Weights of a small multi-label audio tagger: log mel input.
Rows from block 9, named by matrix and row number. Rows with one number belong to one channel. Each number is 128 + 32 x the weight over the matrix's rms, rounded and kept within 0 to 255. All counts start at 0. Numbers have three digits each.
# filt: filter width-3 conv, dilation 16 (model.blocks.9.filt.weight, 256x256x3), inputs 0-21, a 3 kernel for each
# gate: gate width-3 conv, dilation 16 (model.blocks.9.gate.weight, 256x256x3), inputs 0-21, a 3 kernel for each
# out: residual pointwise conv (model.blocks.9.out.weight, 256x256x1, transposed), outputs 0-63
filt.29:141090194109086114146112101095143109105160151042129176130120093103118146089140130106135114091113123155108182172103113106170145072173088182080082079116126185085119144119095178074041092146138149146137
gate.29:130074141140099110102164126123118106139190165087146142159167069104157146120092113093147098066151114100163067170159145128132104162141080160094134114148118113119171146104149172095110172150120118177108
out.29:087123157100059140164098187157097122100140034124122167157173160107157127018103087135121087099123137174128098126164121135167089141102100115181082094184137132093167087120200156144099055111149116
filt.30:125101152167205099123102166094163137132158145153097178164156129124127117139063141157167130073136125146081077167159140111160125176081165151066126137144143120097127114111091037172121117142171136147181
gate.30:128188137091173047134117099135138111108163110144163183102095153149129134137191165156136079067130188132188155089144102171096154189170100192156097119127125226141197124123118108212045114155144099143170
out.30:088042166149088103097149139106127145080088117114096141138138140112112101096079127054121161147092089086093090121188075164123052112175135157099103125090169112173116117172110172148096080169136136
filt.31:083124187090171144116128118075127120117142141115135104157135079094108151130153128146153124066127150116162144116105125142169177144138120156111045059106119167111100180168113040101162193111088122139086
gate.31:135118129125110129153112136103126111147149120191099119201161125104125122121141126033138109191155108102136099100095104121121158097100099118086082137110097107129148101153120096117123144182166166122111
out.31:128163141138179109128116125103163142138094159141161132121142131115159112188176097183140128086090117080098148163112121080172150151123179124166170109140128107120102101166179135134150134131129122
filt.32:117125119096135148111124154127130147149181109148091070089117100137109150126158081180176127171099152178138107102133134142122179116164136012125203075076110112110156099135080081147056095120097132133205
gate.32:076088114131178120124170106122150096140140085119093114086061086119147154170172148104147128141152125141196143136149161118152099152155193086091144097097061114147179154138124142136207159135103156134120
out.32:154103129129153129129168083107152169088139108090145149121122099165066050166151114124115132108162190204175081099166102119168135113161114163180187126151152101134142115195102164116091048213167146
filt.33:091167140104120034116129105129140145126124121149076149133137150143157121121103169118114110109147145108102164163130104044185140134044109129039157107148123172110141147132118108181107119106145122162145
gate.33:127168160088119154179118120174120118141137165153139175087128119138134164172130164122166132127095153170184145147103173106178141093120205122118144189126148137171128141138159079162125087107209162087175
out.33:137143132126086090129150122117098135136170178167135111082132148129146084115171149158169157110140075122134122146110146083107113089116087130096126123151111104155218087129143139090163154136167144
filt.34:114166113121187106136124087169104171125141123093135140113173080166107153099133098100128145109121074141141127102110167108159099102166112155169083132123131186090156124122178077163154106178137161117150
gate.34:161162091158124136140129178138137103080163127180128150136164146214163208124113129164146116113139101128106138195092188160160092172086151060169172158167132124160203080124067182098091157129092141156121
out.34:126135110114142197141100125132125140124133133136072138110094124106146184163120144131153141109117135054144134148156071093157118166086145145128161146083124169110178117121123188108131132120100113
filt.35:120161149131099174084188176134124128104100097120123103115166175119139108107114144100157112083078098122124083161185129195129139123136113196141168166151097177142130142107121033112113148153156146083081
gate.35:056140152077149121185123139100091120152158160132138149188117154109135090125118108170078114148156170078112118116179112126106086124091137156117073181143114083129128106113128145065067188119142168195154
out.35:097107092135145156090088099121164162093123152114148163110219146123102083181064075048133143143133129137149168124106106137164068114147134167170149074216151121084073136115149171093159102120151098
filt.36:129151158120161094144065065147157108137119120180137178134081158072120150121177152156164178111098100128121074100155119198125115107155172152126150088119119151067101150112114171137143046115100101140143
gate.36:143131131068064114121128057163173118136113103101099158101101129146145139126147190120158128124128121116155145085149130141158090145176147124150122114093105101170113147129139109153191120141157140137107
out.36:117091132105114129148111080182116120157144160101135154067118108096190084091137120171094160137108118120135143109104103095119162162125110153140081199114172106093142096120148111150140127152109104
filt.37:196127057142137072091116122125189097179147109190154158195194152146096111143141182141176115094132178135167173116111114098093159091078127076126076115142091104130137190121102145086054104091109046103114
gate.37:172098087132091084089124068113130074172149131123167141115147113133119126192175185148137098126110129133084181105116126110125135086181110136132162128132092107143143136131104149137102113151142108115102
out.37:099150097060164172051143124110117140154150175134087102171168150155127067132114131150161132083084171128134112148141150128106144115089100088134149147141103096153163172150101123134112210164178109
filt.38:144132136056120104139074148083181158168093111145131140049119123058087164167100130146089095154104152143061156108153135180142137123101101089121109166173163098152127149169086089154132141156161088144145
gate.38:153075117104123151167085154104103102085152174160142115069143149151078177138149112147123125093102143091116127143094102110106170161110095148149146114094096150160100078127123089065114121137148061101098
out.38:120129116158072107106093116165076183164121194213138129114046145087138154100101166106116142089076167053174088160101100177130137180101080123119097123065164139148099103130177127140121120198145124
filt.39:177074132192107090122155094089116130135081116119164128079157117154134103130151094139135120071115108121148119135084144140132135130131107177164121141152155137153134139131155157176160080105129057112123
gate.39:023118086190149121129097119133146095139142089105124159133173079154110186140174174086138093123097173119135110125154135120149148165151104167084193067088102072132139117111089093163114134173143177156202
out.39:118150149168125098132084098168150172124097139147163126140108124129070129114147106104143150121076114107146149140092119117146128129107110135120160132108149132127129110064132126119173107151141131
filt.40:088179158120129131091113138130076101121093095114089139147084119087131117139144192130118137138156068148145136137118170156112138079156087098095115128173089102185083107149097132135113141063135122157110
gate.40:134142102162100163079169171116108158092098107193133098111053108146082154152124098078130105162098127176106120154125131134104140144067128165078198127098107170128196108146115173198101167123186143155166
out.40:065135110150080127171138174099184118117094111173071169168167117145199083102105128108144110106077080191174161069146097133060133124141087144110161119166104145147143114107172088073122061128119142
filt.41:114087065091134128156139071106132142173174055088050129134170142131178024143119148091128135113132172111118164089115077066145133079128155140158069106160179116117118128077171065076069111126110097116048
gate.41:094121035142132149199127087130130107073122124103101119127090093129154090066132171211092118146138131221185188163156149212113149078153128092142083085117115059139170054145068076147077055128123184132110
out.41:136142162143139086165103028152133107129134160119117096140109165146156113113088142010106130091127196151141101151108081097169104095077072168091164112118140084178118124135117141077134000114143156
filt.42:121178015129112122134052141143120148140117108075170134093102140204156132051138106121139151089158114150128140084170119078165180175120103072154144159111145133101189104114109118139110153125100175140105
gate.42:082128122058175114174112155151102117146153114082147127130123130179120148096154097125087136155108127182130141096189083086130137169077145102163064120124178092095137128162112136105134118148161140142166
out.42:124124206104132140115081119102175100105163134124102095107080144145159067101137080120114148107125107116141103125073172123153119062194125087100139104139177137088121130170151136129055152076080149
filt.43:137102216114178114135078134160150117169153126177145111106124109084155128157163120118128112099148096108175120129112126154075134123158163118156120118176129178098105175138155191067183117095176117097144
gate.43:083114134120094094166113144120130106156139125132150133168122105092120159146090170121132136102128137120143158126136103070091140105156106132137126111142117093147155116130121049116072094159132126135126
out.43:096116116103107133105176133086154139123105104090096141112157112149109188149135139202177097152103158111116150087113115144163100111108119089107127097135125168125160172137100139165143138057098121
filt.44:086126103132170070121110136126180108127163125120144117144115153153111110133102154137111091129139154089105143168151106093210064104147196141091146152150105142137123159120085100169111095156140096064132
gate.44:176147122059064131122109129156104131085151186109131113160143107148108154087081115181139094133148123121116183091065094143169152122156111099210103142135142160114172156098170096105163097152146118111109
out.44:122108131079103130161137135112097151140160162120120106168149100163155179092150129131156112137145120120157173096145130084097128103129092160166142156126102185183152147128122122131140142136167162
filt.45:134101171135124110106103119103100134150149169121087099186155098154106126166162140100124173091159132159122172135118107139139144111052142128158193165101090126125182171136146172122134101135133159113136
gate.45:086097149133087168134136156140130134108122135146168120095151046093087107121126097161112148096095085089095178137066191144160148091077138170147105154105143088068105124080121131096167173147173117127098
out.45:103175184139126173121171101092104111093133137080116101108132111161050105095136148143115168150148131137077154104159130111090137196151120139157105134130101153152139135109125166139125129110132169
filt.46:125142133140182118175109118117156088143176097088178159244127064123123134151107125119125101138149108181104146123080203089109093136074182126114102130133128110151125126131167124145137136106151173095120
gate.46:174099072160162168164198165133132169149127150172065079184139196122137121157125127162139122120090161105132144146159065157169188189117101126139101094124128132170106148109121092149153149190131131189112
out.46:140094117134102133107155123082123165147109131108144159107123117087148104113117145100113100133136098092116120094156118111121135157132133130153192169136140160076135139139104165113151156098151081
filt.47:141095174155174151238045110084108159114139131142087140122215128118160143143122172169102141140153182076141120111141162129119148100109115105120170183116160148162119110111135107137142122162105107150120
gate.47:090096163124137133108127164088123083112119128104093132103036072131124173141132122165159100089121090171145081133168103131141124115139120172114189146149128167096173102094143096159109142167138089095103
out.47:124070093153113137119113120114108179083091101117158086152158105112152141178140133153089154117155130083093123165200104161111103144143120128155080096098141116135173132104163134135088121169182160
filt.48:121184088134147132136144159134114145176168162154113114111181208110151106146142157095066171156141128133107138118161087161128090154199088124104167112109173168084102125134116131172162133159122163147116
gate.48:104139168118183080098132156136116154157170181086155125118110129138173173133142109076107088100191169136193109125122147070119117131122134188122100147169141139103090139172147114101096143126142123090138
out.48:155119097088133131098115146170096129106190131095155143137164132132122096108120103059162112120104081160033127151134150129139135092158062100132140151185124096106159140067111133129100120036124138
filt.49:150094175135091111112150138074107060142090169153106126101102131096177084154132139104178131157128140105104143172106120078142163140182139076130209146140057134119097099132107103139117109108162107084120
gate.49:130080112158174083117187101186110106153105145101151165124088113136146106112091138090111173135165082110204145146159098101172123153168173097150221127181132139129092148105103133107154120220132157134079
out.49:120110108184136083142134119143091147098109134135100099123144099159165111076150099148079144114170142103176142113158095160111091152153099095123124070149119121071147207098110103148114145167171131
filt.50:161086197155110124161162086119146163156177119124135171189133086124127100126148122111125089141184107089190121148072088112139130085138116098184113073131173147113149096148168157102112109127110135159115
gate.50:095172167110189097085100130121159091148114097148065145168134075108122143164098165113128152133125085175179184086137141214178173117138119059166113132126157080107179117074117109110110164116183119100080
out.50:116143199087088086114155039155148141176130137168103132128121070181129133097119100107155156107204126123105093103158158123157078125028117134131112126144170125097113091092090065134172191103163134
filt.51:160138156089145145112187162133117171099121156209150165132140167128226116085089090090128168121170141169178114145108076118147172180150091158116125130160159077222103155093114142092124106110179121183122
gate.51:104158132161148102099145092090088116151157092126186098100070093139122175175132110126082122106145104103145105149100168147157115197187128121166124104107114108101174152147087116163159158156133082091166
out.51:127113104145064091120137205143148140111088114125127158139129135089070201137122115120099144176168201115174091150127101132188078084120162182190092128090110131112184131081153119127143083149161095
filt.52:127151088082114126143110079136120098117109058120110062143151128103125093122135113126071151116123139138132099106160097116065124118118136144091117122156114124095109139162124134116120095135106081104113
gate.52:173157127121178081098126114110137083085182197140082167102128211183147078086116137162152058101091164129153122121124117177082103117166160125113164145138114100158181129137140124189130071132106108129146
out.52:117169107126174131161150112110153145112157127133045174110156098162132157072091102166090171141119127155134163099196136101164151133119167067225118127127140153143132093142087139105099086153122108
filt.53:192138080120133151093141133092122107132099122179074115100136126122142175169121144049107154171150147200155127158112130085134092146162144142104153178147218143142126148159093162144074095140137075161124
gate.53:195184128115118164152176121161112132185082104089162109139096113111185167161133140126045149101109124125097144160153136113094132121120092169170156116145124122147140150176135178097067125156108113150119
out.53:106122114104132147150122130201116079136103149163137140151082127057144113167106185125080175165082168149151109130067139141100140109136105134114124140105087126115141109167110135137122166155117102
filt.54:120100100163140052123085146135131135128151092162060056145137189192066042111134113090063114094124165101116185119137068105118184114137117184114102112096095201121098122130108082160065071114070141165179
gate.54:119078159116122152110147109139156118094152140092110123170116165101153119133112111102066088094126146170193139164117112143078104122131196157103109124108137174195120098139161153121093134125119150125100
out.54:119164156085112158083147114110099153156108113154171145152145132118156117093126145161150056157118140128086139114061131157148127069177115105099151168214098103161175160172064085108130153154144140
filt.55:085122150182181181169103139170114113129130164135176161135171092156121142133153142106115104114131152084106116096159176107088163189130087098121173137133150128089064100130116116123177050108108097145150
gate.55:136106139118114069053097138230180100103147130101128106156145099124110134100133125145191125081119141156190174069078090178200158173075137108125109160188129174155177167143175138096116206157222159150137
out.55:054086134125191182124083110179103135068112124141102093141089150100149093076177092101125111115122108110160119079142148126102104134186087180128074112122073167138188086103113080114099150138046154
filt.56:131165114071079062154108143070050150142132170093125129138082175108145118140154151060142123085122089158165108094142155111054109095204112158093185117174167208186129185157126140121190114112108118134092
gate.56:122142081104121069121121117137146169135144123139112142083177146136170142139168125132078124122135127142172131139118106143077107167109079088197129138117156064104151140164174122094124136063154116137165
out.56:157163111137126128147117069182126145139151139103110101093135150158087045059152129137178172117106135164119105116120132111096095155090150087093114134116197160159086149100174165098130140134123156
filt.57:218121072168120084135147090120114140120136141120141113059137133123125137114150108113151129170099144054171135195135120151174090146154126127129105101110149133134099153074144065183073194041096147097119
gate.57:110137199080129159108136090130128121167145128118144153085082114168148146121180142123085157133162130193189096125149138098175195174135113108165121063122167134147080087127133094160141140128160148116166
out.57:165071114088085084153118127140081090075123100120159114118138136155127160102134174116104107111169156146130139120140153124128206114178136144125140085137142106126049178115061080173173167116143110
filt.58:129096192174171139222162142162129142183142161154105191153175064095102102138133114181116115139124114098136114108102131208172103066109175174094162109118082057113158147139125039116056183122137107114162
gate.58:110090121114141103110123111106084066105105088185143081166104040185128132140161090088126106125135112126065109085117134057073063132150176174164118076105089158151170124135067062103183085096124081128159
out.58:128086143141143083120072125096148128154127174111140110170174131178168162063181149183116076121114160147181230056145139205232110137169150145162068187174156099163178152121149020143172163182094184
filt.59:133144118138125105123149150132137084141145082124180064122139155118117119143155127129171140110147093132167140181116160063114064118089137086144151107144134127111140108148153105059145108088149127062094
gate.59:115157061086124133131124136101166126110141123175154110049144114134161149125143111139116107107101145187136070118123129174125172165177152100105147163135128194174081117175126153137057182131094109179138
out.59:102127119104101078114103229132158083102170135104150106125209135165132155099120150143145113132121174160122163099152108173175111114101138095146076121099098128113093157108123148098162142093107149
filt.60:124140111179060053142171177151111140104129137109122089115125117113117076161155142123147149130136124127151132130081098115106094155121073107195174151166173134116149109140086189084116157153071109105114
gate.60:214064107134163098117102074126136139131155093120179127152139121121097147120134140127095113104113129069156150176151123182109087132138104178140100121057101159147116146203158078132121072109130089115083
out.60:113171144126093112108130142177122159156129136090067141131056105141066156151090123139059171097112150113123122156093119095174160135129190128098127154081143156101123115163138106144123166062076159
filt.61:097132136145081116154086119135117076163173138150163149111124191099128131146138117124150179147140102111173119141166166101179141144153112095122155129156148134139111121148139147139104129155098107138130
gate.61:111098121100080129179130135150150145199147142103166105154122115079156086162137157122094099140073144114151107137126114156112073085135119157080119126169145211136124121150156097123168123162082122141128
out.61:131139149133085122146132161095138169138142139127153149122138093131128130135133141079129067092104128158083153115154132132152183169084134145099156134131121110108140105075167142155168138083163166
filt.62:151070176082135132172115162114134104122116114090092108113136145160114132132113104090077195096139135166146143166116111063114119138107105134157151113168157142107124140157154153126095098152104196150107
gate.62:141177093147046154128119130091136161166106149218046131059068148145168168170148130056105115183142135172155111128131166133149112165134178109081139117128187190165094087096098052100098157113150085124137
out.62:114103045111147177106137177073144143124139177116103153097074141093108157136136128142112047093129103110121154099127144157130108100112167098110158170123109087114144069102134173139163100119127124
filt.63:154135137128093129106112145094083167120119099216150065042106147151089145116201091118153128165142159139159123116119108119101158094078195104096136208132142149163152156098078122142083131137084087080100
gate.63:161108155112137163116155202127132164149112141143124183000081114149182143146176130191139149145153144163173076104167075160112128138130153070147197141141144121169221156106116203116110150195142090157110
out.63:100102138178118131134088130148123134110167089124113064140184159159169199149120134175121127131219117096184161171150098150090081141129124147089098096174120145127160087094102094182136114152186179
filt.64:134180067146106153098097193157093181143108149081090139115074105118136141137075082084088137130108172093116114109161063155180151164120093147165175157158157118063149101095132127127075109113154093138134
gate.64:093091180135146106115155089165138117146134146097087192133172156100109064126109152131142105133158107162190162097118155122050087112141145118124201060170096133175127125128127146131120160103134143134162
out.64:100158117148116144151120207088113181126118088176130197093039103108105185195161139135159182053168214121184100125129151083108174138144142103156140169070066149131162162126142157158138156098154024
filt.65:127077117157144106083149108170153134108101144159091111145126108165142129128161129165158136116077083105134124167151162078112184129138075127160145223152150136122128182153105140114122166100170118144112
gate.65:186092105143092124088095113116125094126158174187122101134164097188122172165124136157138151165137089091150134085143116170078120152099119126170107114156093141134154106118164153151142131102138135091057
out.65:115125123069077106127119149138123133095088146157156127120117106103164174119186105072140131119137153136092112104126131145148130084099130079129076155066156122068133051154122099225120174129096122
filt.66:111125182103148139101135106115187128178164106152070147124110156151132096166148130116118095126194106107138079133109180102177169140099150108109174128133126141137099145120087171065155091085088098119134
gate.66:169121067145175102091176180140090141139121146147197217097164201129132091195142170149087155118104153185176197123147073154106111168176080142152105088128122118186116141108163193175113084109142103129107
out.66:110133101156166088099186100122126142128100073118081150135142177139134096119140119122157105147143075101093147188154203106139122103097137109152150061100191087072153120135123191092149144156083160
filt.67:143109177132137154119133089167075175108192118101150094145140135132147114153170100152129116083153163116147126160077164149179118159137129058156033163098121117086150159066144143150196147128143083101150
gate.67:136125130162112138147154188141125183142222136110160115129187103107101136157085118167092097088161142139130164175048161113166114088150124120195061099098134135105196133151150128138124097144155151108139
out.67:144125150138103210126087171154134149099113105167179118106119062110097120164189156025206109144119151099069123167148121124175106192172126164101124147168105197081163180135102097190110175138158145
filt.68:125111152111147127111130137153149083080145115067083197096131122188133201086142164183169110075178131137110100146074082171170076207089110136202131091137171095126160090153148150111095150138147092112118
gate.68:133132104154151112093155144146147138146105123187186125186078110119109130124158128113142129178132122142156123165141156135175153135083091178087116110124153114216122120107099143102152135079128155130126
out.68:204117116174143142201064120096153116157149123137121132084102090147134116214147125122149173132085165123138141125139142154116088209170148196113157107036192142110096105106173115073117130139193115
filt.69:135146087096089129158145169088133160156163133128161034168167116056108131117145130104096146107121118157069138118134124161162069183122124089087048142187106064075173103126132090178171087090093168195062
gate.69:079178159106125173127081120152138177104172121097117155160120106084163088168101139054102044090086124117145119121137134116118162115128184157137119138159095126162133106073102114168074152117140149189181
out.69:157162122108119102144157161143124128115144159103102136114185118141170154117197049190008113203139167171155187127105118143169145138142099121123132099085152130151117135120120126041142179150133115
filt.70:175104137085141131117128143095118187104151146140153203122172161168118114146137169099081166086157162138104117131089136156100170136122097118096137147157114108078153114180085158087120145106119120154120
gate.70:118129187095145146107100101147159151099110092114143152120152100143138096104101155133134158122121145086155154088087133119110139097154105181114063162090167133134118132129152112123160163094113120087142
out.70:101149150136121095081140086198157144176124109146123151113140141104045095124135133152108102149129095100133112127093113125143131137163156132112139101181149155118115064095176129105087119124121091
filt.71:218131089164152103154183049116113127118154099186108128138157168146105098149131131150095118107142109112114162209153052148131138148099158117117121133153123147107166136106123085151058177140100187121148
gate.71:193079091158146117118130160136093082114132096094185175149148125142143116118115134093112097128133056169143195184124133196095132077163097162137106129147142102107155125159137130131100121173114184179151
out.71:120137124141126117097120096130155166143154128107153071133113110154154118083125177102136125095169156184144123086089109100140192127135117028081105094105147157165118122152111105123137111133068165
filt.72:082112165162107186089133111105107154141022079137083193077042116162174160177108115099175081112086135147185103169174053123139108072185177103131134051159093154138078123101133207073003126132102099138125
gate.72:126153118121102145154144131184144138177154255137171117143103111115130113129084136185122130132163122167202131114122182169199112102129177111119145095121150118182105121118114163142127211109217184215173
out.72:126103108150130095163149066109113078171202087138130083085153122057108164097108114111130159125094066120107114170118073086145123144108113132231122097144152120153097086114088136148144136051141020
filt.73:047108106182111136107136132156080145137126125067141160122110087140139107113164167169163137134158128090173109132167100168113086151186116139131113181121118159171121176137121169162113188104123083154090
gate.73:139087101102125100119190132144130097128163177102146063150141153167176168122144156089133128146120111126156098132132145129123064124070152141147175065135105124129166171136136134020118136186114156132082
out.73:155114112108122102097121120108056090126157153138120130108072154129113154164130141120138145025181136112103129067169154097098138124127122217111148146162087120107152104149130148101149115070076154
filt.74:137095065120130148175184134116091125119102125104183148089170151161149127082103137167078116083092158087124116123172110112090122094071103084163089087163158134140119090121141121101154167078162108142146
gate.74:106153168129097083167114130166140083114138154133074132076129133141094097142144160079140115154132114096121157122117171190094138116170099172092153105158106159078165130149113115066162134195110111144142
out.74:167201103154152174124121155099124159162162138116072173124173108082159099131077111142126133119082131112074118127079132122121128217169155116145208146155124097170081079106137150133136157148112107
filt.75:126118139178138105132145152147172107093107167081141131113145142127130133092123105170098175105133179111075177136111137123119126157097074132069110138144096126087169100160133208069104118120207067117124
gate.75:185141154158096155102086178111157124147121076190131062106076130149142159120155133166148154127102121133142168145125141082166183133170157155135116179121112141104150140146144122100166126199150103153145
out.75:081118116155144127138098098085139098129082108100182178095117102145139171114152114121127179161137187100148117134148154112149110172089135115147104166173086077151118127097155123095107197121117125
filt.76:118093155116183125135147093149138135115141162108116128170162101091083133166132142149139109093155116151057159106143133102153131177064163115074134082125116205066126117184132073177108093174144152107138
gate.76:119173043140082138095112125120132136091102150148189099142104176175144128142115123126145153101068138114173151182095077116114168165201137167025145136122197154165148130171156094111124121165120119157073
out.76:075150151111143102121132143114190136171124145197138130119151157152222093213117133240127148070080059094138133106159133155072138170158146087077162117093097032128083114138133187095082154098083129
filt.77:168043139140095114112139146093133176149105151109158146121101143103093118131125171180154146094079118085132101139137128117131134173055141121106118145107155070110153135158091126156168131195133116159091
gate.77:107152068130180103154148167126119158120150087112148154092093112092140161099128136088079181113151144105140184142089114116133155150097077120136135103128127181138204119159092136058116117160107130133105
out.77:093099148068116089142144129155090092112090149180050128109135127151130103137144096131074098147166173194155146127142132162125146153158105179171113115134150148098143050100145116169118162113170148
filt.78:108168139142104088150115179179134138196104104141170127067115207127036141132136126098100120121128185147175091144099127099124142125148072093115114149107145167113169123139148128094120154111098094148111
gate.78:158057120126177184157084122125075160142138173183116153125209078104146124153135091149053146115088112081121147082146116159148125098156073185144094128127138121129194169159148144161136076126122110098132
out.78:115125099108136154182142118140148120155099163129125150153166151143167085133095137114160180138139152144094148084086114157089115120146130131198167127102158166164040128100151147108133137071158175
filt.79:114140119106159161147097095089161138094162134117163180181107186030061106094165106088190122150110161092104126103108123083164157193146149084153096147117106115111100119175137131122152190182081119174072
gate.79:164120138211118122165187140152171097135158099140111197114103072221168169150119111114155057162127087185163153161125143174119182120107162118145098091124083091143180112090130123091135130104131119132115
out.79:142144142096175170126143194101132075073144132121084167136048121107096096116067077107115139112080126101143063191137013117163179167104133148068109074042156157096152117104163183195099106119089098
filt.80:176167168134100110126131118111148143092152087085112110073160215135126114097180136184109153101182142167105138146128106161130122150124100157163105143193117108109132107117134113125124088139156121161094
gate.80:094127140103118115126126129138090129101104124141115209139099137118178155151139151125192169115100057153126125087077143127105115084155186114159093107117110168118122158131113045140118132114041125121129
out.80:105134140110127182114145130157092105084139121108128115132104095127121055112072103128164107176103094184173097096073122148129121133154151093168118134153154146076106095162136131122143124140120102
filt.81:158129134199154150190128121206095125187117100056128131105124139160164169110126107147063092130123082068121091148115125091180164094199157085137142215081093163115174143110154080128107181112162159139118
gate.81:081139071171099071177101116114142107141123165130157129141144122159131123125112141153103108095167183062174123159096138094145081166117124129080121164134143106202144136135125178159082151172118121166138
out.81:099112130133155136091119168130145165093072113085143181148160095165095166149112168132147125150162158068131170125150177079149163150083171122127091131169102113110162103152125138121079119194112121
filt.82:173080075138097132113184123098105128097119186141114120064118170143185100129173193130132161100150128109127148125125109171155087147084085124167077107102055116141100104109152087098134189131093138119108
gate.82:119121102137157142177122148185081097100182219077152131119171156149148150128134178127091115106084155188172119126179151111055154141145094134099157146109119087116117122174139085126175141183107118086094
out.82:167103110145114093152143088188124115100143181123131146124199110181115074136120152153133166149179165167095103063123123151167120071155141111143124098149123091106128171101102099120133157114132142
filt.83:024096189142108123143147142105082081103113171119151120112138040087147130134116126096134128089124126119117104158154144132086143152131186130123127130138144077155072144126142143115134134154137093139092
gate.83:163097096129058053141070083145151146128123120111162091199075140113138102153120097087149073158129152172131177120131121129115110056156120158105128118109118117165131118147093107141126121114089143134168
out.83:145179118154164132167129124134125123150085107161131183133128113081139129159127106186106141150108115064092135152090155145124122193143131176143114102067164150107130114116068119081173152133108160
filt.84:117113154165133161107095167149162105109128099141149170157098085108113137068180152095148101089082170138135129119155161146089213127161114085095142102101137138111137139104104074129175164102127152124145
gate.84:112160082136168088140134127148076115120122126141152138154081178166139139078134122164051102149156108141152116108182100125169059079071134058131118133120129129162163166136147120103094190153116122074128
out.84:085131126138141110153122128153176128115104091134183095141121150031113139169123126163122088067169158078152157149124154089136085126098154147111131157144125143070080145118065165099083125176194102
filt.85:063182068090159123054111140159147125113154130179158167157087100157149153108111114118189122063080126149137103115153153126163093158101105167132110114084115067130171134108139112124142122138102117156127
gate.85:146194135162141128125141201144107120136145154091144117197043084168168137122150133105087168100131111158123161135173151129107174146132042166110130085122119096152166117087122135111162116109185167118143
out.85:164127191134152114202061153105134123181177126161188114114174167153125136166089127193120134077122177205160122151134088189198124214174128116116153169152146215148116103155161134153146134129157148
filt.86:159190096179118184169154110119127092154089146124157096103111083123123174144116109124096144163130069157089109128124151147107103161094100179150125124121148095164179108098167164095148131106203077059084
gate.86:104132087131152125116199118156116133151123162126128104233184169091120109138103137089149087176107116142100163102115117089177165119153081147136156153141104125170119141121122144118092156135176100096144
out.86:115128141123182083129137158145138148118094110106090148132162106172063153143154130146082079107100187153145085110130105107135107142172106159127109100181119155081132167119150143090135077111126157
filt.87:094116127167131151156112113125132144151130111128096087120128152091151132109109126070127096096163094082182128089118119134143111130147127148135146123095082100175125134119176081137157140133180100148140
gate.87:152139098141125145151151153144104134097071157141169198150098160108101147171093107195095114129118138179135124087153130172137086149122162154134141095120171130114076173124111161068076121169108047131141
out.87:164090126144143142123125112147144168125127169103146147136141110094118139119149136139129095118121139115180131109163163028141125086077144153169115124223118129083155128143118118164116119117117162
filt.88:115166080098116113143158101078151164128140145034108120067163206154083124132145150155104115102164167164130093098080127174172124094111149120185127117138159134189097128128128221089096115195099138158093
gate.88:119132144155133119168185125176083165124157130193170136154122100169159127119123127095163141120143142119117136053160117161101174061107131181080148121151163200092127090133116103152146140121123139156171
out.88:168146082159147183055205075113147127082096141136136160127131104147139162105111125140145147155099105067074173224109155040117181110167178133122056140143103016146058102144164100055141116185068091
filt.89:127139083090142172128165119109120163111131178100107092122127146148088112117148118116163128172133116118101112174176057095148166123150090103153169134150112102137166129178064125218075245107101181106107
gate.89:036122222124182128111175152155090130090100135148187179117156111104137174099111176109064198047109129139179195177101073059124144188076110141147122126092178110125159115136164146097148142092134119103154
out.89:132117093162136065103161106141106100086154094125151114140100119140077158163140073147125193120158132121113141149103128053112127082126163151168202177124175155054174123146141152121159133131135147
filt.90:149112077136155086079130193102103157071066133136138124110160157100132145111134164099124146106109108131155098162142104132112075159163086145102148133116118114104135117152111073151118112147090121090120
gate.90:207141152157106136131109126143142103127113107132148130121115088098147141104111107158131120146121105204154164150131189181121139099117164103147155097100097108130201111100139124156122152129183144110174
out.90:157135076128118170119165108119117198132117095129136132219098161130147090128101066107129155047109112100159118163143118136105118103106167170150141138127105128133128144186042137198178221109179074
filt.91:103142095144065163153113181143141146169115116082147176140144110093164135140052169183060141135111128127132117147157076138166081089229113148119108168144095104138145105187094158089107122145118152154100
gate.91:119111105125150155170122152112122130140109175139111118089144095150098174148103162067143103134112120137133131160121161101168093156100137112134139096169140152074157120126126129083132124120217169097135
out.91:128120154114092100087109108110137164133092138190174148103083114154100150197065132151149125127152171159125099079129141153154166074064087084135181057175199166102098109164120082082142129090149139
filt.92:110083138128117181110075192098151122125178093096109099076146149120134154128126143108186099121064123146108114130080132160156107127128165078140125083172111074104095113107091099089105120172155133165130
gate.92:085133074169167159156114168166097068117161116116144184128158103143184149097088076194184065111110104078159113119175136159123120123118134145117158113133100103081125101103079113166086116218149119109094
out.92:141121127140112196102142113097103146187168112137136174102135140118118146107115126098173122076102164159114103089123066148115174168096128121162133072122117111172102121176106092117126140131158097